config = dict(
    encoder_arch='vit',
    model='masked image model',
    dataset='microscope photos of single blood and bone marrow cells',
    train_examples=97085,
    image_size=48,
    crop_scale_min=0.5,
    horizontal_flip=True,
    color_jitter=0.1,
    method='mae',
    mask_ratio=0.5,
    loss='mse',
    encoder_norm='layernorm_no_bias',
    encoder_norm_position='pre',
    encoder_activation='gelu_tanh',
    encoder_head_dim=48,
    encoder_fused_qkv=True,
    encoder_bias='all',
    encoder_qk_norm=False,
    encoder_parallel_block=False,
    encoder_moe='top_k',
    encoder_num_experts=8,
    encoder_moe_every=1,
    encoder_expert_mlp_ratio=2,
    encoder_experts_per_token=2,
    encoder_shared_expert=False,
    encoder_patch_size=[8, 8],
    encoder_layers=10,
    encoder_width=160,
    encoder_positions='learned',
    decoder_width=192,
    norm_pix_loss=False,
    decoder_layers=2,
    residual_init='zero_last',
    optimizer='adamw',
    lr=0.0029,
    beta1=0.85,
    beta2=0.95,
    eps=1e-08,
    grad_clip=3.0,
    cautious_weight_decay=True,
    steps=40000,
    batch_size=256,
    epochs=105.5,
    lr_schedule='cosine',
    final_lr_fraction=0.05,
    warmup_steps=1200,
    weight_decay=0.1,
)
Rows from block 6 of the encoder of a small masked image model, named by matrix and row number. Rows with one number within an expert belong to one neuron, the router's apart. Each number is 128 + 32 x the weight over its row's rms, rounded and kept within 0 to 255. All counts start at 0. Numbers have three digits each. After the name is the row's rms in percent of the matrix's.
Before each expert's rows are labels from the 100 images, of 14848, where the router gives the expert most weight on average: "responds to" is what is common among them. Only what is clearly more common there than usual is listed. The data: microscope photos of single blood and bone marrow cells.
# router: router (encoder.blocks.6.mlp.router.weight, 8x160), inputs 80-159
# up: expert up (encoder.blocks.6.mlp.up, 8x320x160), inputs 80-159
# down: expert down (encoder.blocks.6.mlp.down, 8x160x320, transposed), outputs 80-159

# expert 1
responds to: cell type: segmented neutrophil
router.1 082:127122153113168091142081165113145091149159075137128086155110146140118032141113088143159116154098123173158190152137146164119111114131142059085108118168134063117149112147156138133128107157145119131113178090138134134198165118123076131124107107
up.5 141:109087144103115178140132123089086133145094134079148079165099153075105076112125139146084143064114176139121152114091088108126156159124107123129090161146072202102120110117101154161109087109091135078132032094150124106084174103133183150105162144
down.5 144:092178153150094127107122075124107105074120122051151076063173162158144140116140128089152104156143076160142127105170181099194089109117118159115151168136158118123183139140095155123125149155183128117098209175111142097122068158151041115090069153
up.6 135:161107109117154133157133169151165119131117129119106133105128123121108119131090128156116112149105186187102114149127164104181156069105134141129101068122121166139121153184126152132123087089130143129121156132181172200122094197135115158150119042
down.6 153:063152116128128079114073137128145099149108122122103157142170096094085148125082181178119157126073174161144182165142118095103138096144170112126132059119158136152104134088105141123117139093114127123099199153126095078156164181077129147105130134
up.7 096:129113128098139120168116137077152090130128137132106086162138139025149134054166158141115120175099233127054118190048127133171095121101099177148111143122126123091189122126139119128110072123175081136118084141118115161106128136098167167087155094
down.7 083:104183067223139198114149114048122079099060109102119084101179113170152159134127114123136158130134091118159107124156157151145170127143155174051174185092064113138155146126111134110139158124131098118138143161087105119117172120160158099099161162
up.8 080:138121114109126115130118119079132125097109116103126131102117097009128157095137130105130098129099242154069121157074136095111122127136119150177189089163082110140179210110086101162153092098102104151103105143132115129107105173172149133149127114
down.8 075:152103148142155143099119127082080124113107151165165107126125110229110131109149128136121117123173055121141111101209132144142130105149224171084166150127079147070186114105096117167146115186106101127135141131128114125089121089149118131092157138
up.9 078:108088111101098110106144077107105114115100162115161129129146127000137184079141167107148099148118218173112101128094095117137170081107120143172176127161060175128141170119128090193137096156139112139130133110111118150104100185178097156155108115
down.9 087:127149080133139131125119106111121124113119067145184094121138161220126124106149135112106130134144044095141126098213124134164103116201156128159183128115126163152193094106115129153124159180137109142111150162139144129094100114153060111081083145
up.10 095:121082135081136129144135095102162113114124138085155146130152126031093117087184174110125119121087216193119101141082114092157165107091122117123113187157093164136120172132150114186091093181094135152140099083129147140135108190183091182143139122
down.10 103:104115082164086172132100120117088130082122062104129101157137133185097134101138112121123133121143045108113078068199132177152099114199182137163182197108144135104173102094135121134165158134125110169076161113120123116075111067123101129120108117
up.11 062:119121113144081126106133102078098123113119104148091133117121128000101113078177124154091137072118254115079124143088086127137153131136124122133184132154119127102178137116157110165118124070107100091100122134153117133082125160138134120098097127
down.11 050:124108147113109115143114139116090153160092153117174112130105131188135125093183158131106143144141070081176110110181171144090133157155175159149166082142095133138157139098066121124137146161132135111131129127175138149061144135170077155072158086
up.12 089:124118105093098138135116108085065142138115160071115155079144150013116144078173147130129111105148227138104122119079089092140164122118105160188197126160060158142184157104106130187138089146117062099117085089128088111099139133160123122114140174
down.12 079:164153148136129123102094108118116145105090094136189095139109146215125091091129101124094096139149036105123148137224169156160072120168163113157146154113143149076202114126100154171138107186135133158100122170129110121123095106131100090109111101
up.13 073:101107108122121150123097124088122152097102131098133118151112108000145151093153148123099132126130245135086098116082114100137143110137097140159180135137095110140186193079107104173130068115134072140121122165144108139080106139172121100129143140
down.13 068:157130151142133150129118136091066108116111117130189078135131116236125121099131143136119109123164042110138120135204153137140099122175215178106183124137105139101195095108112116166149141164129097162138118143136113121095100133147096148084157087
up.14 069:112097115137125147125108116098127144105081136104131116142133109000151145094149170121119127117134244142059101125081103113147144100132081132143190130142073118133191197056114092188136091126123087144133117148126133138092098137180118098138146143
down.14 067:157122153136132140124115112098085092112118121124192098138118140241124132098132152127138112123164027115138122113216138113161092115165188174120184125136113137105175106077111118183165155180116090161145130131127118138098098130142088162065145119
up.15 107:116102146139082142098117135062133131135139166065128106102109153035109166072180139161080117132088183137080124114101085138162172115147134220129210114115089141111145126115139138136080113107139116077159046114116048175100115111133150141130173144
down.15 102:152151160148141129106110090127146131117094088130121129137165131183141092140121127107138140139121045119140131129175159150142090116166143109196121147087141105135175158081116138136148159194117090136088173169155118055093161123171080087025108123
up.16 069:109107114164122142117106121111085112107098123134126127131139088000156159097136171116110111115142248134063108115067094120144160108144091131172184125138099154130184155102120092165136088097110075125126138143147122141093095150146144080145102139
down.16 068:157131122113145125152109110075100119134097123161219092157114163224147104102130134132094094128173056100154147129214161096164125129156156163109164097130126138107169117107125120160138125183127114127155111170142142156115098121157087168078137116
up.17 092:095108098166130134127142107024128085155108138148123167114101139042109171066201130145107136061150210136088091097101122086146105130110109091112135156152127103080204146114105133185099121106100093104140095128180189143095134153118125130097169154
down.17 062:107152147100036172118105076151059123095130109100161107147176182186121126105127100150206086124163079117128123143160119130112175141093181136180137187144125152153116128130107131161168119129185071109090158151120116082070089111112106183095128087
up.18 162:144076146128155120144097132145136132162070102100072102126089109117131106172123129153097096101113157154149172155089153157157124151169138128101076109146142138086183082124060129199058123084121151079149102165172128109140183119134155100136100120
down.18 169:107133120094150066151130159171136095130139158155149136171086137132110130155105084176110112111090139152134177103125129115057131135177153099102098093113134090139083161172139133171109108163160115073069064114080120106174187119097116135145105117

# expert 4
responds to: cell type: erythroblast
router.4 117:181146128103058130104142136128047141131158155146094140091085139135158157141141117084181078135168122137099119074138108138107157108110162144179167151185124109146130160107124104154132140075142142142087041111061195157133128052121134149133141186
up.5 109:126106100144096161051133164102128106107157121133149083161156146114143162121099103085117179147127117082095122117108137135134140224155144155090127141142103138110162079086099099169096168095140135117176110124125090176084119169164118195114186059
down.5 118:141158141097126167148126193155115188124145116157138201127115149124164100132105116111113097163071149153151155182108104114126112129111174107148123130147180157069126081063181091130109120077136091114143147169109080153131060101167203062133112132
up.6 067:131095108114114117153118153072143111157101145101126143101122136026091129058136137192130121160111218169086103092057109156121103121145054145166099109166073119114127147099102096178141116148115129170135134132168140098045150135127123138142134117
down.6 069:152168111128144116084117155089106160159065169112189138083086154221165112119140082111178123104195045106096116127216131176145117134175122157157224116116113137097164130122138135159182098125146114122128154114110085106055039122160100123104153087
up.7 119:174143161135101112149137109105129102103093080118077125145140101124046175124205163147162119062154120094129132103145148139114148152071119148159192094120079074104144192112102109142110148133162123177147123086154138036148116159143120190088178152
down.7 126:133139107056135163091081118133118127177127107084097151131154083109128077152125118135199121196109128108150115122141137162154134116177139101127215143106123143114169108128137208102147086092159141121076114095074119086156177111125151045114094113
up.8 140:140142108131133104159133148131085134174191145094116108082135156111145060163179050116134113158128151116135155106125153148120127100116128145129180210136101175156125081099152125117122175083157130126158095144065148153159096114111129170127132127
down.8 143:166138152143126099124112161143101107122201107133108105162139123158082153161181063195138082106082088075104077162064122117171141209124130186147123112166085138158142094074170115156149101123122117118147086082098081106172117124136166121142171119
up.9 074:109059128086138113132141126084109128142119129146138097121125138022068071139111146164136123129099219191123097131047111100130144100174044095101131084177133118123143118126111114183155074151103123093132159106153066094105180128143134129108130139
down.9 069:151164125122130113087133151123084102125055128136163167098053130201133155117128154119156116081166054105119135134208103160157087109116174166210206086141119166109135116072104106191169110094140150140141094151095108113056105120123103136100148122
up.10 077:114120143134111069166131112058151158103115102125150048119122119053091152104119105141078153121156175091063112140052128107153120225112080117124123104131065142105148138106122111171158079144107116140106101162172106132123195107151135117070095122
down.10 081:114165124126138142099125152165145124111095110164120060110060130190107181093118096108121158099186072114093118148206144179109108090130142155161195160111124125156135114177128079152150129120110133162069105120129106109003040146130140151092118085
up.11 066:099113120091113102146120127092120113125109131149137089136109172022084116093161139144068118121104235130134084145035142136145133142156074128128135128148110144128181155142122113169169072150105095071104120136136109112117182151148121111086129133
down.11 060:114164124158154169114108151103111144115077129133157129102092115191147149101095151177132119113200067114114148164206102162095104102098158170171218155089133125139150105165101132170100125062128124155083143171111122093047096109098095127095160138
up.12 086:071122174133106120076146108109182088069149112166142125191128134089136140118135111166117138108134174113075061108111100170134154213118126106073138128127127108120222139108122102143140117165080135052131156110171100086092139145150119080130120117
down.12 097:088157118110131138120098140126077127183120150195091123116180100178139127077128151162143176115156093105069120123198084113096124111113087137192184138100083159117119127173078135181154072098100182144052097114098125066073157079093151167113171123
up.13 070:113116074163096149139110143089125111119077138111128142148134119013118103077188186167116165092077238099181082120100132167084144125162106112145190099107102088130145132157120109143096088109168115158140112122160090121154149164100173149189168169
down.13 077:145187144107145118113121123110168115097096107133151141102124170190124168109144135139125093114192062135104139143173122121146144140141082143203164075130139103118130174091111128178109117148108042110124109114098166118119115141205129082091165145
up.14 063:119131122090097122153129129070177104145094112127133146103106152028104146091149146135093113150102244111112139138079147146149121160160056143111173110116125133102175161130089093154157099146085099123160101167158144099096151157141164143132162116
down.14 060:116162131156170161154130123099103170180072099136125112103108148214143147113125140201139111087202064130068159117188127117126114130187082137179145135129100121111136114168107141179123086137169080086094145133104119054033076111127132097129174090
up.15 097:089116145092148114105151194120162169167068115102103129149155108064086119118183121191136136103066197136091089091070097149134120109194142115178092124079091154118152135111127091117170098124102137100132131171113092121067124163135164105132142140
down.15 089:147138122176171086124135161143055189118131157098144131092093120147146064133114090187155128119171129108118127139138082165150146136156126122167148101129078178128134089143099173128152111100143108148111172137116154101067077107084109115085142125
up.16 078:099048099127110117125137088114115126107114122111133137142115128032116100114137124154092142097104179192162115115092116160163134108169087119108198093172086144114140106120165076178121104153108099108133143167110084163127184170144156132149113133
down.16 082:176213132126124106101108135130130080083124129109136104166111120193121195133174101116140122115179056069119159114182156153133142157165178185179181126077108105137176133099109072163142119128130102149114076121101105164113119125132077085114160093
up.17 058:118076113130107126108122132080133115117147143137132143172172095000123093046157136161098112136110239151114099107051088154132135135175101157130156088144146109123147145143121130164138065151115110133105125116144075117127148180097155138151136140
down.17 062:136186130106118117078107146151163103102095143131155097120109141200131165118138114103138116156191047109104138154223117161146153140160125168220182125088129131091138150083117115183118088143123104112094073125090112121055084120153101104070163105
up.18 120:117104104158096136125099089045206162110099079144165147103143136104105099149137137184158133096122134162095087147141105157157149088095161103100178158144143089145129097176125146158149113112094113153077099125110043143150087206129172154148123128
down.18 111:060173121117141129118176129127137089136116139100147166079178102110123093114131161163207160149117136110105115197122094146118096106120132095106130145114121148134124060122141140111194082169221130153181149125065073122123098179163145135146122104

# expert 3
responds to: cell type: artefact
router.3 073:111140077148111083146096112126077151116162113190132116146120089141097074134093129122149111136146121144180162173135164110130125124120105045055094145174131070101131079160166099145143146152179115143130191119082140080201164135131059124176111159
up.5 146:155154131138096137063106066095150110144167127175078137094085064123122186128144149114099111133143133139091124096147102091115122117161137159115188130141158107089142169132113123235136135121067094184144124131133140133129178126133095082057131183
down.5 109:152093086090095171113159120125120068119112108119144129150096145104145161155165166129076122132136131106122103115156158148161189123142119177083183127123114127131139133115099101042134147139136071067076096145162142118118154111127162098148145114
up.6 085:155142092153062124126139126082142113071138060124126124135134078029057144132117201164157088133153191135064091135081130202152133152173139098115091165158083112114112156092128094148093179111146132149111118072130128097106139123103132086146123143
down.6 105:131121082116143134100136155091114114105112110115154170147113157207153115128145144147144109115127026153138091123139118190151118121167197172131171122155128120132139091143104078181152109106168084153154115087140162115167127116115083118169143165
up.7 104:185133140054139108157150170099067116182133093062123122123115135069121137150143124154171146142134181071098136068094156123121112196140126102198110127079089120091161173149102098177099141131117143183142125090118185143093157109129079129081121121
down.7 113:108144133105106155096157163069101117180077131178187123201145169198144109093131128155123070119118067135140094141180088151106178087150141148139151118122150106164152099117133100181149135145123102144146095134204173124182095133142105128124149131
up.8 073:130113119095117097122138123074077126137098160128102109074150123014155147131129132172147071092148217158110103144044131126132107137137107150162146141161115156125183152121140104131187098095093100080076083175093114135120136114132114054141147094
down.8 080:109139123152157157093092148063150122134127100142157118073120133202131122094132128146112143105140035117137155151186136136152113101151127187145213132094170109106157114115054142180113116158134166133128144172157158140163124116150112099157156148
up.9 120:151153128113077114105159120124193079086168135114089137156179137120133152133113106127132064091164173138134102110112109154160238120135129137109122168121153104133104126146147108118083084154174166075149098142120113136136120143192133137138123151
down.9 116:166113093141117085076188181108100056140169106075132084163128147129138120159149117117177086155122118136174142073121093172151154143082155184116094118144148125159086143148092074136130182087131170131181136157115153155106102144091114111095177156
up.10 084:166117098098080160109076122061090122105111134141094145156115128024141152096121161126154112097140192120094108162066164123131130150122164136169134174134083116131138164131112084129122171100106111162097062083156144117086175119119142167129153094
down.10 103:139157067103125126094113126096132121139123120137155175131123188199135154067158155155124108070118023129113079142160124135157121129139171157153187126159115126132145112109103099197131126149092065167171069112151134102172092108145137139128133152
up.11 064:143131134096150147125133123115141119144098114117148155133139175008125131082139147169126109110130242110110149109084131101142089143157092093142142107093087131095193181140145091153112118099155102110123092141156115106096146123120094094128122102
down.11 067:154185173134120124113114115087117107160102172128157148096098166239137135121172143120119071104117016128141100104185139124148116124132186151128189158120141104130170153127074151199163125166150106148130178142215196141107129122144068128137143113
up.12 116:118100096121151145114073098060108095180142164147114157090111161068132128077162105139101167159084193127094133134102087114126073100156149116139129163123111155130164172126117147155131131096107063097097071165107146071033095130057154158094137116
down.12 094:079170133141073150121115145124126156151125106129154153092127185157149139187117141105169121087164089119127116107146187104118161135154155117116135179112113148132135137051087114153123101135164079069094183129103124068061114111146149117179154126
up.13 124:091167144073080158104140129131133134169179089141149061101165142127180152089116115108130134127169137150055120138141122140115159118140086118131177161132166143122149052139160079167137043193095129132105112127119126135101045162176108134166084066
down.13 122:117106133154114167138097121140143117131057071123113136107107156106150083133170157130184086144156128090131112100129137120138072133137090123139167112128172143122050155109074124073130215144088148134163137143166141129081156128122157131160133191
up.14 126:103077127114152124174100128165111142175097104142131125090181162113161114161143121196118142085141182166110102126141115146160150079128121137132147121104111089109175123171118122132089092126127157094131155159097189116136074186152132102165107107
down.14 118:110110127104125131146130130117152131130099088133104117157106166107100210140127159152118146180084165133166189157132117129150152097144091129153080054107175129141087126126165093173103152189150092117165202135172141095186144171102127158108121185
up.15 123:152149146191109163135096110111108092163107106152098127108129101102149119088134183110081138111124189123106162102142144107189147100128178165134172089125085185122153124068130141126102129093164185095136108111137083073075074145097062173054157121
down.15 107:113141097134120110158073143101150114112126136141130204129175113098095083181077155122169096183118144111158119163123159151158080149126076110122116156137139184071113134073122151089117160125122091088139201118175128044094181135153119094142130084
up.16 148:138111068150149165108073172137109157220107132107102125131148158115131174032119129165086168117102142115115158130145170110171133106131084065164163081096107123051197156108116135114090124161116096104106147095100147105136098111090113143032137172
down.16 119:180137112191128170103096199124124122139083193100152184071139174149145102165100114104110121191151109133099147121143153163103151114076084121159123122162068169164141087122077109125082188100140162162149154180142142098168131180120107101146131169
up.17 075:120098143162096137131094120079129159098119104135090112131176125006105150107116158124151069102106203166083098104015131145119129177153116131167117107177094132124127162088157157151098109104137117124086129131129106114116127095124114087136119070
down.17 097:131135099148119159106129119078119089107069086141123158124106182192167177138172117117134127118179026124128114144159115175173143125131206153142206136136105102121125099170115069146138081127147116150143113126130158113145139118115100118187151133
up.18 065:178096129118145124119148113090152151111099096117127139082146157000128117083118154145137078089146224150142080119053143109119109132114082114163132107151092144102129153162099145125144108100113156132102116159150117123129125116151127096104130073
down.18 077:133148125125137148099119118022057119114085087128126104098134168189142136155161092119163175115136039106128110171168129128144153144152175130140229163108105077173165108154085125166119104133124133153127177129177195142132119097120070137114164139

# expert 6
responds to: smear: peripheral blood; cell type: platelet
router.6 110:121200146125102090181115119180191143147105122130145121096139114096125128145123139120095201151156125032176132160115136131126099190158137139134125141004156193118072128112122124128129128120169148148180149132148156115122130086115179143104105138
up.5 123:102125131107126077118099212117161085139221126167172126125135162114054195118149134098115154184148133110116163179128171130181135140072126144136137116109136108071157108148131127137084083112243096110142164073164095149152151130131214173064089159
down.5 101:172096158098095121079139109217131113076093086123158147159144145158084115106097141110103119215115090153110115124128104106134088200087144134146128130185104138113120069071152036213112134149075142103183145073138109130098125198081095164142098114
up.6 098:095116100190167100106124119064080108120167122191184117126200175115106120134176121122139174106111135119141115107141109079111083129098172095117122097139108068136151080128140123136122052165146110119212141120110121152154136137109107157133186084
down.6 078:110141097097124099175133080161082117093141110162082053156155102143080108095084126102105150147117096118159143107149090124118097122183201120132146066150063107211134103155129102042151168127129171137123139183151169149127133123159113133116084180
up.7 066:132076142146096141102092089096094148134179149150131147142107098042127127094113109091099153075111159155098171120082117147144059158178113139140112107161103134107145115103114089151107129169161106143144128140120089145097133156175123109168111089
down.7 072:168117177161121152113084094141152116127130073158131177190157144165171142133121165074106134151116029117125111120173113116125094143202173159144139102146071144137101149100115138130144132126101115121145126160147147110112163135144131090119132154
up.8 079:169141174107106143098089152100151128122187104151173057154146159070134168083153086108147172090111146077068132128092136164173087201128121159147082136108117131144120114112142129129126074158124145144101052071055101103138146112161124121120188087
down.8 083:085116170129128103094131080140131112161129118180140157132150129159137156100122109124134144119127045134143093157161106095148071124150167209176167133142177128138140167111133163142135144138117124161125131173102130110060096123140116106103139115
up.9 117:176134173108141064149139184109140134139131124079117118122118070129170189158170095167165109180182135128099111141140138143178134105184161151100176112126095113108168116133090145113187124131142127151113109152096129096153129095130051067103180127
down.9 103:151113134125165159017106117084101073117123136082139134176129092128091091153077102149106131112080126120156144166104187100085159133119115139059108161138100100109122117132108157148178181149108116166174193122150117147205115088129131142145135108
up.10 110:183110062123113155117117120114128078123202081140128111088176144120157050083082141140105091112071137149082168135140112149187183120149100220107149110134133140098158132164143161169067104095132119097124070149102095142124142119126138144062139128
down.10 100:059145134077139130104130097103140126143118142147057141115112072135133156110099153133165130152117093144158173123104130121086127151169161149065073158145140148150108124165141127169118093164146123160038097144093059137118100167130187100148137115
up.11 079:164118174080116107110119105098126199140119138079122117114168125063099132104168128111166152126133150128137086043096106154136114139107130106146077143121109125198107131106148114214123110154150124164122109085086113160094112102147126081171181115
down.11 081:098109140097135103134138103174165115145177134147163166122101155162147212082122131104145181127102051124146133128167102069141093138143141154105170104146111143139140155104127145146117111146095117144148088164116082093084094167144119150109099124
up.12 118:059128175128121091112134166162171095106074149156129193203108077106154103116111111147185115156121137129117080157125103132094145146122032134096118154117133142141138105096100085083081134214064140119165132113109145098125150139205115065110140173
down.12 103:149139171203128130110151094156141154175161161116135100108096135132059110170091171157091112192113136155128106102120134104167134135125158148149130150111168114133103133131136110152143105120134078177156139079164155101101192118117106136139079042
up.13 119:172135070107137162170099065104074092126166117138124061029177126112153112110119100079086151104105134111087173132135077111193088122143173125094186116117078117124175139176131157137158091089133128123123119144121158134103113103082130205114120096
down.13 114:134139179218131107096187126179155139135160144098149126118118152126093096193127158151134112166115125121121075097121124054075138141116188082134142158110145151153052136113106121176150114079139091161131110117129121114116165129123161138119055077
up.14 067:158103078142116096111111148111072145144192132129111116125129096040092117098139049110079144112065167124099119146088127131161067148145140185133212134142159120095159142088151109166085152114151070128116159115097123134111110175160131101121088102
down.14 069:172121184147109138121105085105160104160129131159160139134131156168130112121141162121117147111095032123153134116176112126130126127200143177121133125156101140100148184114112176181141148132117101117178103150178165101120147147168143111126139121
up.15 110:063133149128159119133145131128128123135133153127167157079124115099155124167114122210234164128120148107123149125120118147140078123130129136057173186113126081155144084149148093155131094104103172135157092156115139152081087128124171177159125188
down.15 104:107144141141102084103117085174143121070145145085139113094102149122121102161196143139129127146136127131124103121112156113092125122149099093075130112123130109125106153097060109113177161083215103130152191076108144112142164111115107130091124129
up.16 073:142143120147152115088089147118127117124163128146144054148179110088159158111147099120115085123132176147092110139095132168096118147115137120165144153134180114064135146133160148157108088131088138136107130142138149109112130111108084033117137123
down.16 070:115128148113116082150132122114101121152066154149158126142092130163127099146116175144158138098131061139221104121154156104134108084165141157089178131150199101100203191137087173145168145086140150151136134198140097133138148179109151079127137145
up.17 117:123119146147073155152116109162176140093099100079098196172120195115150145121147158153148071060117132124125050142117129173131203139106019145104158123131165105141123168104195123113066104118125122088130065134118097121095155120200153089130185115
down.17 111:143093133147117056081167155145105127130162115158043107165130059112058110098145113150139125216154139109125153089136083085170135117156149062142128134123113172169119056178082146076219177151095124141147132098214164118183153106136126111104107155
up.18 097:202161083119096073114104114105098110092123183104107103128107131107150110121151085118100161102135115065132134151111170107196062219176106171154121150100130112112148127124040149153128139131199137136109127118107146123115168184123109168135145105
down.18 109:148137114112135194164069160162133153089150060122104135157154097123113141127140144117136097121156164136112127111101160181048145137029122053137131143130142099168141117105196098129139085097102094133120129127191066167108091102101153165127112127

# expert 2
responds to: cell type: segmented neutrophil
router.2 079:123126142108096090092136130125098072110138124136147136138151092140116080145107111106164108163145123164165156223140142107082157096062112095058100167177130112130128102140134144134162141153108077169157160106184098084183166141129066107145117075
up.5 077:108122073151161118113141106090097131175137113111112122102113126022106137094130127135100105109122229162141121124039143122105084117174113154133163128172118121110146153102108118164096133135113112120145081174116098161115147082146155135125112089
down.5 073:120151122058119174117122097128104131139099092157141133156136149221096151077154204126149127123144045117139151125198046159170129109144097138114202141117141111134138102095118078186132091203115129151156112156134151117101102122144137120144148113
up.6 159:114138143164118125155097186121073128136156073131133102164166106095153107118127158191151171120141144073125145123116074147102082114197170142149076133091167173158146057116153106132126118144137080190152154155103100092115123099128151114114153078
down.6 164:165154093111127048133142131174185127111111107072113126049085170148124097130171149055164132103122090137191142114105221117098126144125093115110159095143114152161104125073129089118161165086210106076141126087142161090135176103170153132124146179
up.7 095:123077110130141111085148146118075147175091162123085091088165119030127126067174133103107123078138206195112152073071123098100148107115079078123125090179083082087134131130099120173145078123102149084126116072150129163113127126150135163138114150
down.7 101:154145069105132128121125124089131126101143155118137145147141159192076108125112175118137106128155038116153126114192107132135129146158142171124124139097164174079114168114146123152111153103179111134106149122114176084110163099167167070114125097
up.8 101:150110083148133150078132110057118099116104119128081094127146115066144109100129083134145173115112201102121123098100152192136132155158133185159106133114089188118194086143109147208119141111142135157090107113082090098107131169128131159094185104
down.8 099:107170171105148140083096165118144110080110109115121111107094194227091127154147128110153134140185048080140060151151150082109116168104105087096147176107119136188097134099082124195158097143130116094132149107093131114119148122148115143076124132
up.9 143:158150096163094158159140077074115169081151100202130118139134065112103147088121205157063144103138117058086105128102121135092123235140143118166088125135080079110115185158106103126165146112141086160102116116147089086133174111159143114112114085
down.9 149:144129141152114106159102082124130206108182150116096086135142143117115125167099110163089135134142142107163152100117166111110133147162154137109113116139106142113086086099177159131132167137227098128103157104138082097143196152159115151121131047
up.10 077:080095083135170111089130098069099129168134139071114129114122148013139157102139107165133154132118245148104103122056095145140064113166089144176168110155098139139177144107092110197146140108135146118152106130093129119093121140187133127138113094
down.10 076:162159119126122166116131115120082105130139110093120097113148137225112109108155153095095147115189040119111103141197111149145140110170144155097226155126093122136157110106134096217131109185141150112136145116110101116103121155172120115107143100
up.11 095:099104092195169095108110107097087107171148135126056090101165159055107118101139107161103104139147216168156155114057109134103120113156115161172179124157131098128167176148118159210066126082135121092100090182124086152102096085145111113122121090
down.11 092:146133102062129155095093105112107164130150089125108112156120162179104075100154168154109162131137096081138135149212089153157137111166111130153209130095121143119161090145104092203103142150134114136121134134146144108127141170153165123103119115
up.12 090:154114121104127180103154105084131119123157085128115168132167095032125136081152189108106136103160195097119084103041034183123125158144089143142122134122129110128181142060130106164122084127092141118131116150140144175049098113165138115100128140
down.12 073:098168111114170080156104130085098110105031129107099136145071144187113135087080162122139132144088078107177126113144132115170075193102169134080143142101096161118114130157102108146140140157119190180110169156150164076127091135075075160199159135
up.13 073:085100093135134131123090117094060128142129132086095147130120093000145154085171123125116119136109219188118080110049105178139089112154098154145146101183096068134168187112107125152118096111164150125122132153092114101123087154173135109159130123
down.13 080:140164128120155161119093121107094122111122138117122130120111123252135116113137153115126136119173008126128133126211103165168096132181120122111182161117127165126159129142125112191143129141140122124123147125133128126076145131136104106155134093
up.14 154:203118127159116134128139097058098138160119117126134113136106082122147120189067110127158104070133142151103163071141144103111141121140096103124123066164085098089132162126103104212110158079160073130153137113142127145112096176075142140126156119
down.14 158:132102136135107126103168061073145110131112127127115171155145071112144120207141107197177147223126138127126145093164149093145168135124119098074146127108094096073102134121063167141136138125130141158123133077154141148240156141138095107128152122
up.15 069:115103070134141115122124116067086140119126085118115128116148140000076135066165172155081123119129231131093089101048119135120095154143098154113158096154109127146152164117100140176127079123129115121121104118120079109099146106125134114119071110
down.15 068:153184123112138182106109149116088095126124129101144156148115161255106126099158139111145117131141000134141166144202119159136109130125140138103190157151123169125144123068140102172160107157130105105138121163158140111089148096114145094136134086
up.16 070:105104070112130116114122116055092163158141113092123141112144151000111142075167143133092114121139255155114088089043090131123103129144107119138150093159113125137153142106090134203148094105135133103130098127114104134068141105149128140141082093
down.16 068:163169105109139189106118115118091107138130103097143152107118157248097155084156162102139139143153019125132141152213107153164120110124153142125206121144111163132153126072143109189148109177117112129140162142135132102089133114170117091123132092
up.17 066:103097102124151111091145142076088155164148109109115106127115152000090109052152175140069118100139255155118122091035095122148095119139081124112138108179117137108146141142105120190118108102120115093130075095123109132112149092156153140090116103
down.17 067:167195106091092159090125116107108096115132116122159118122133171242110116093170169098124125130157022088133146118224085163159172135139157180110215142091130152139155128093137103165157125147117103125130119159132137123103131117159129105111134109
up.18 074:093102078166142118121120101081065129162131124106106132113129136003121133084168096156101110115115243156129119109037113128118096143162093143147172087173106113133166152107096137195101094104127108081113093151104086143119130126161122095115110120
down.18 066:131151101103141184127110103098108119131125106129121127133120141221076123083139143128114138130191048135126113150210109175172110084159127126122215139127136124129169136110138097208124115174130127145145137162157162129079119134149152103130130081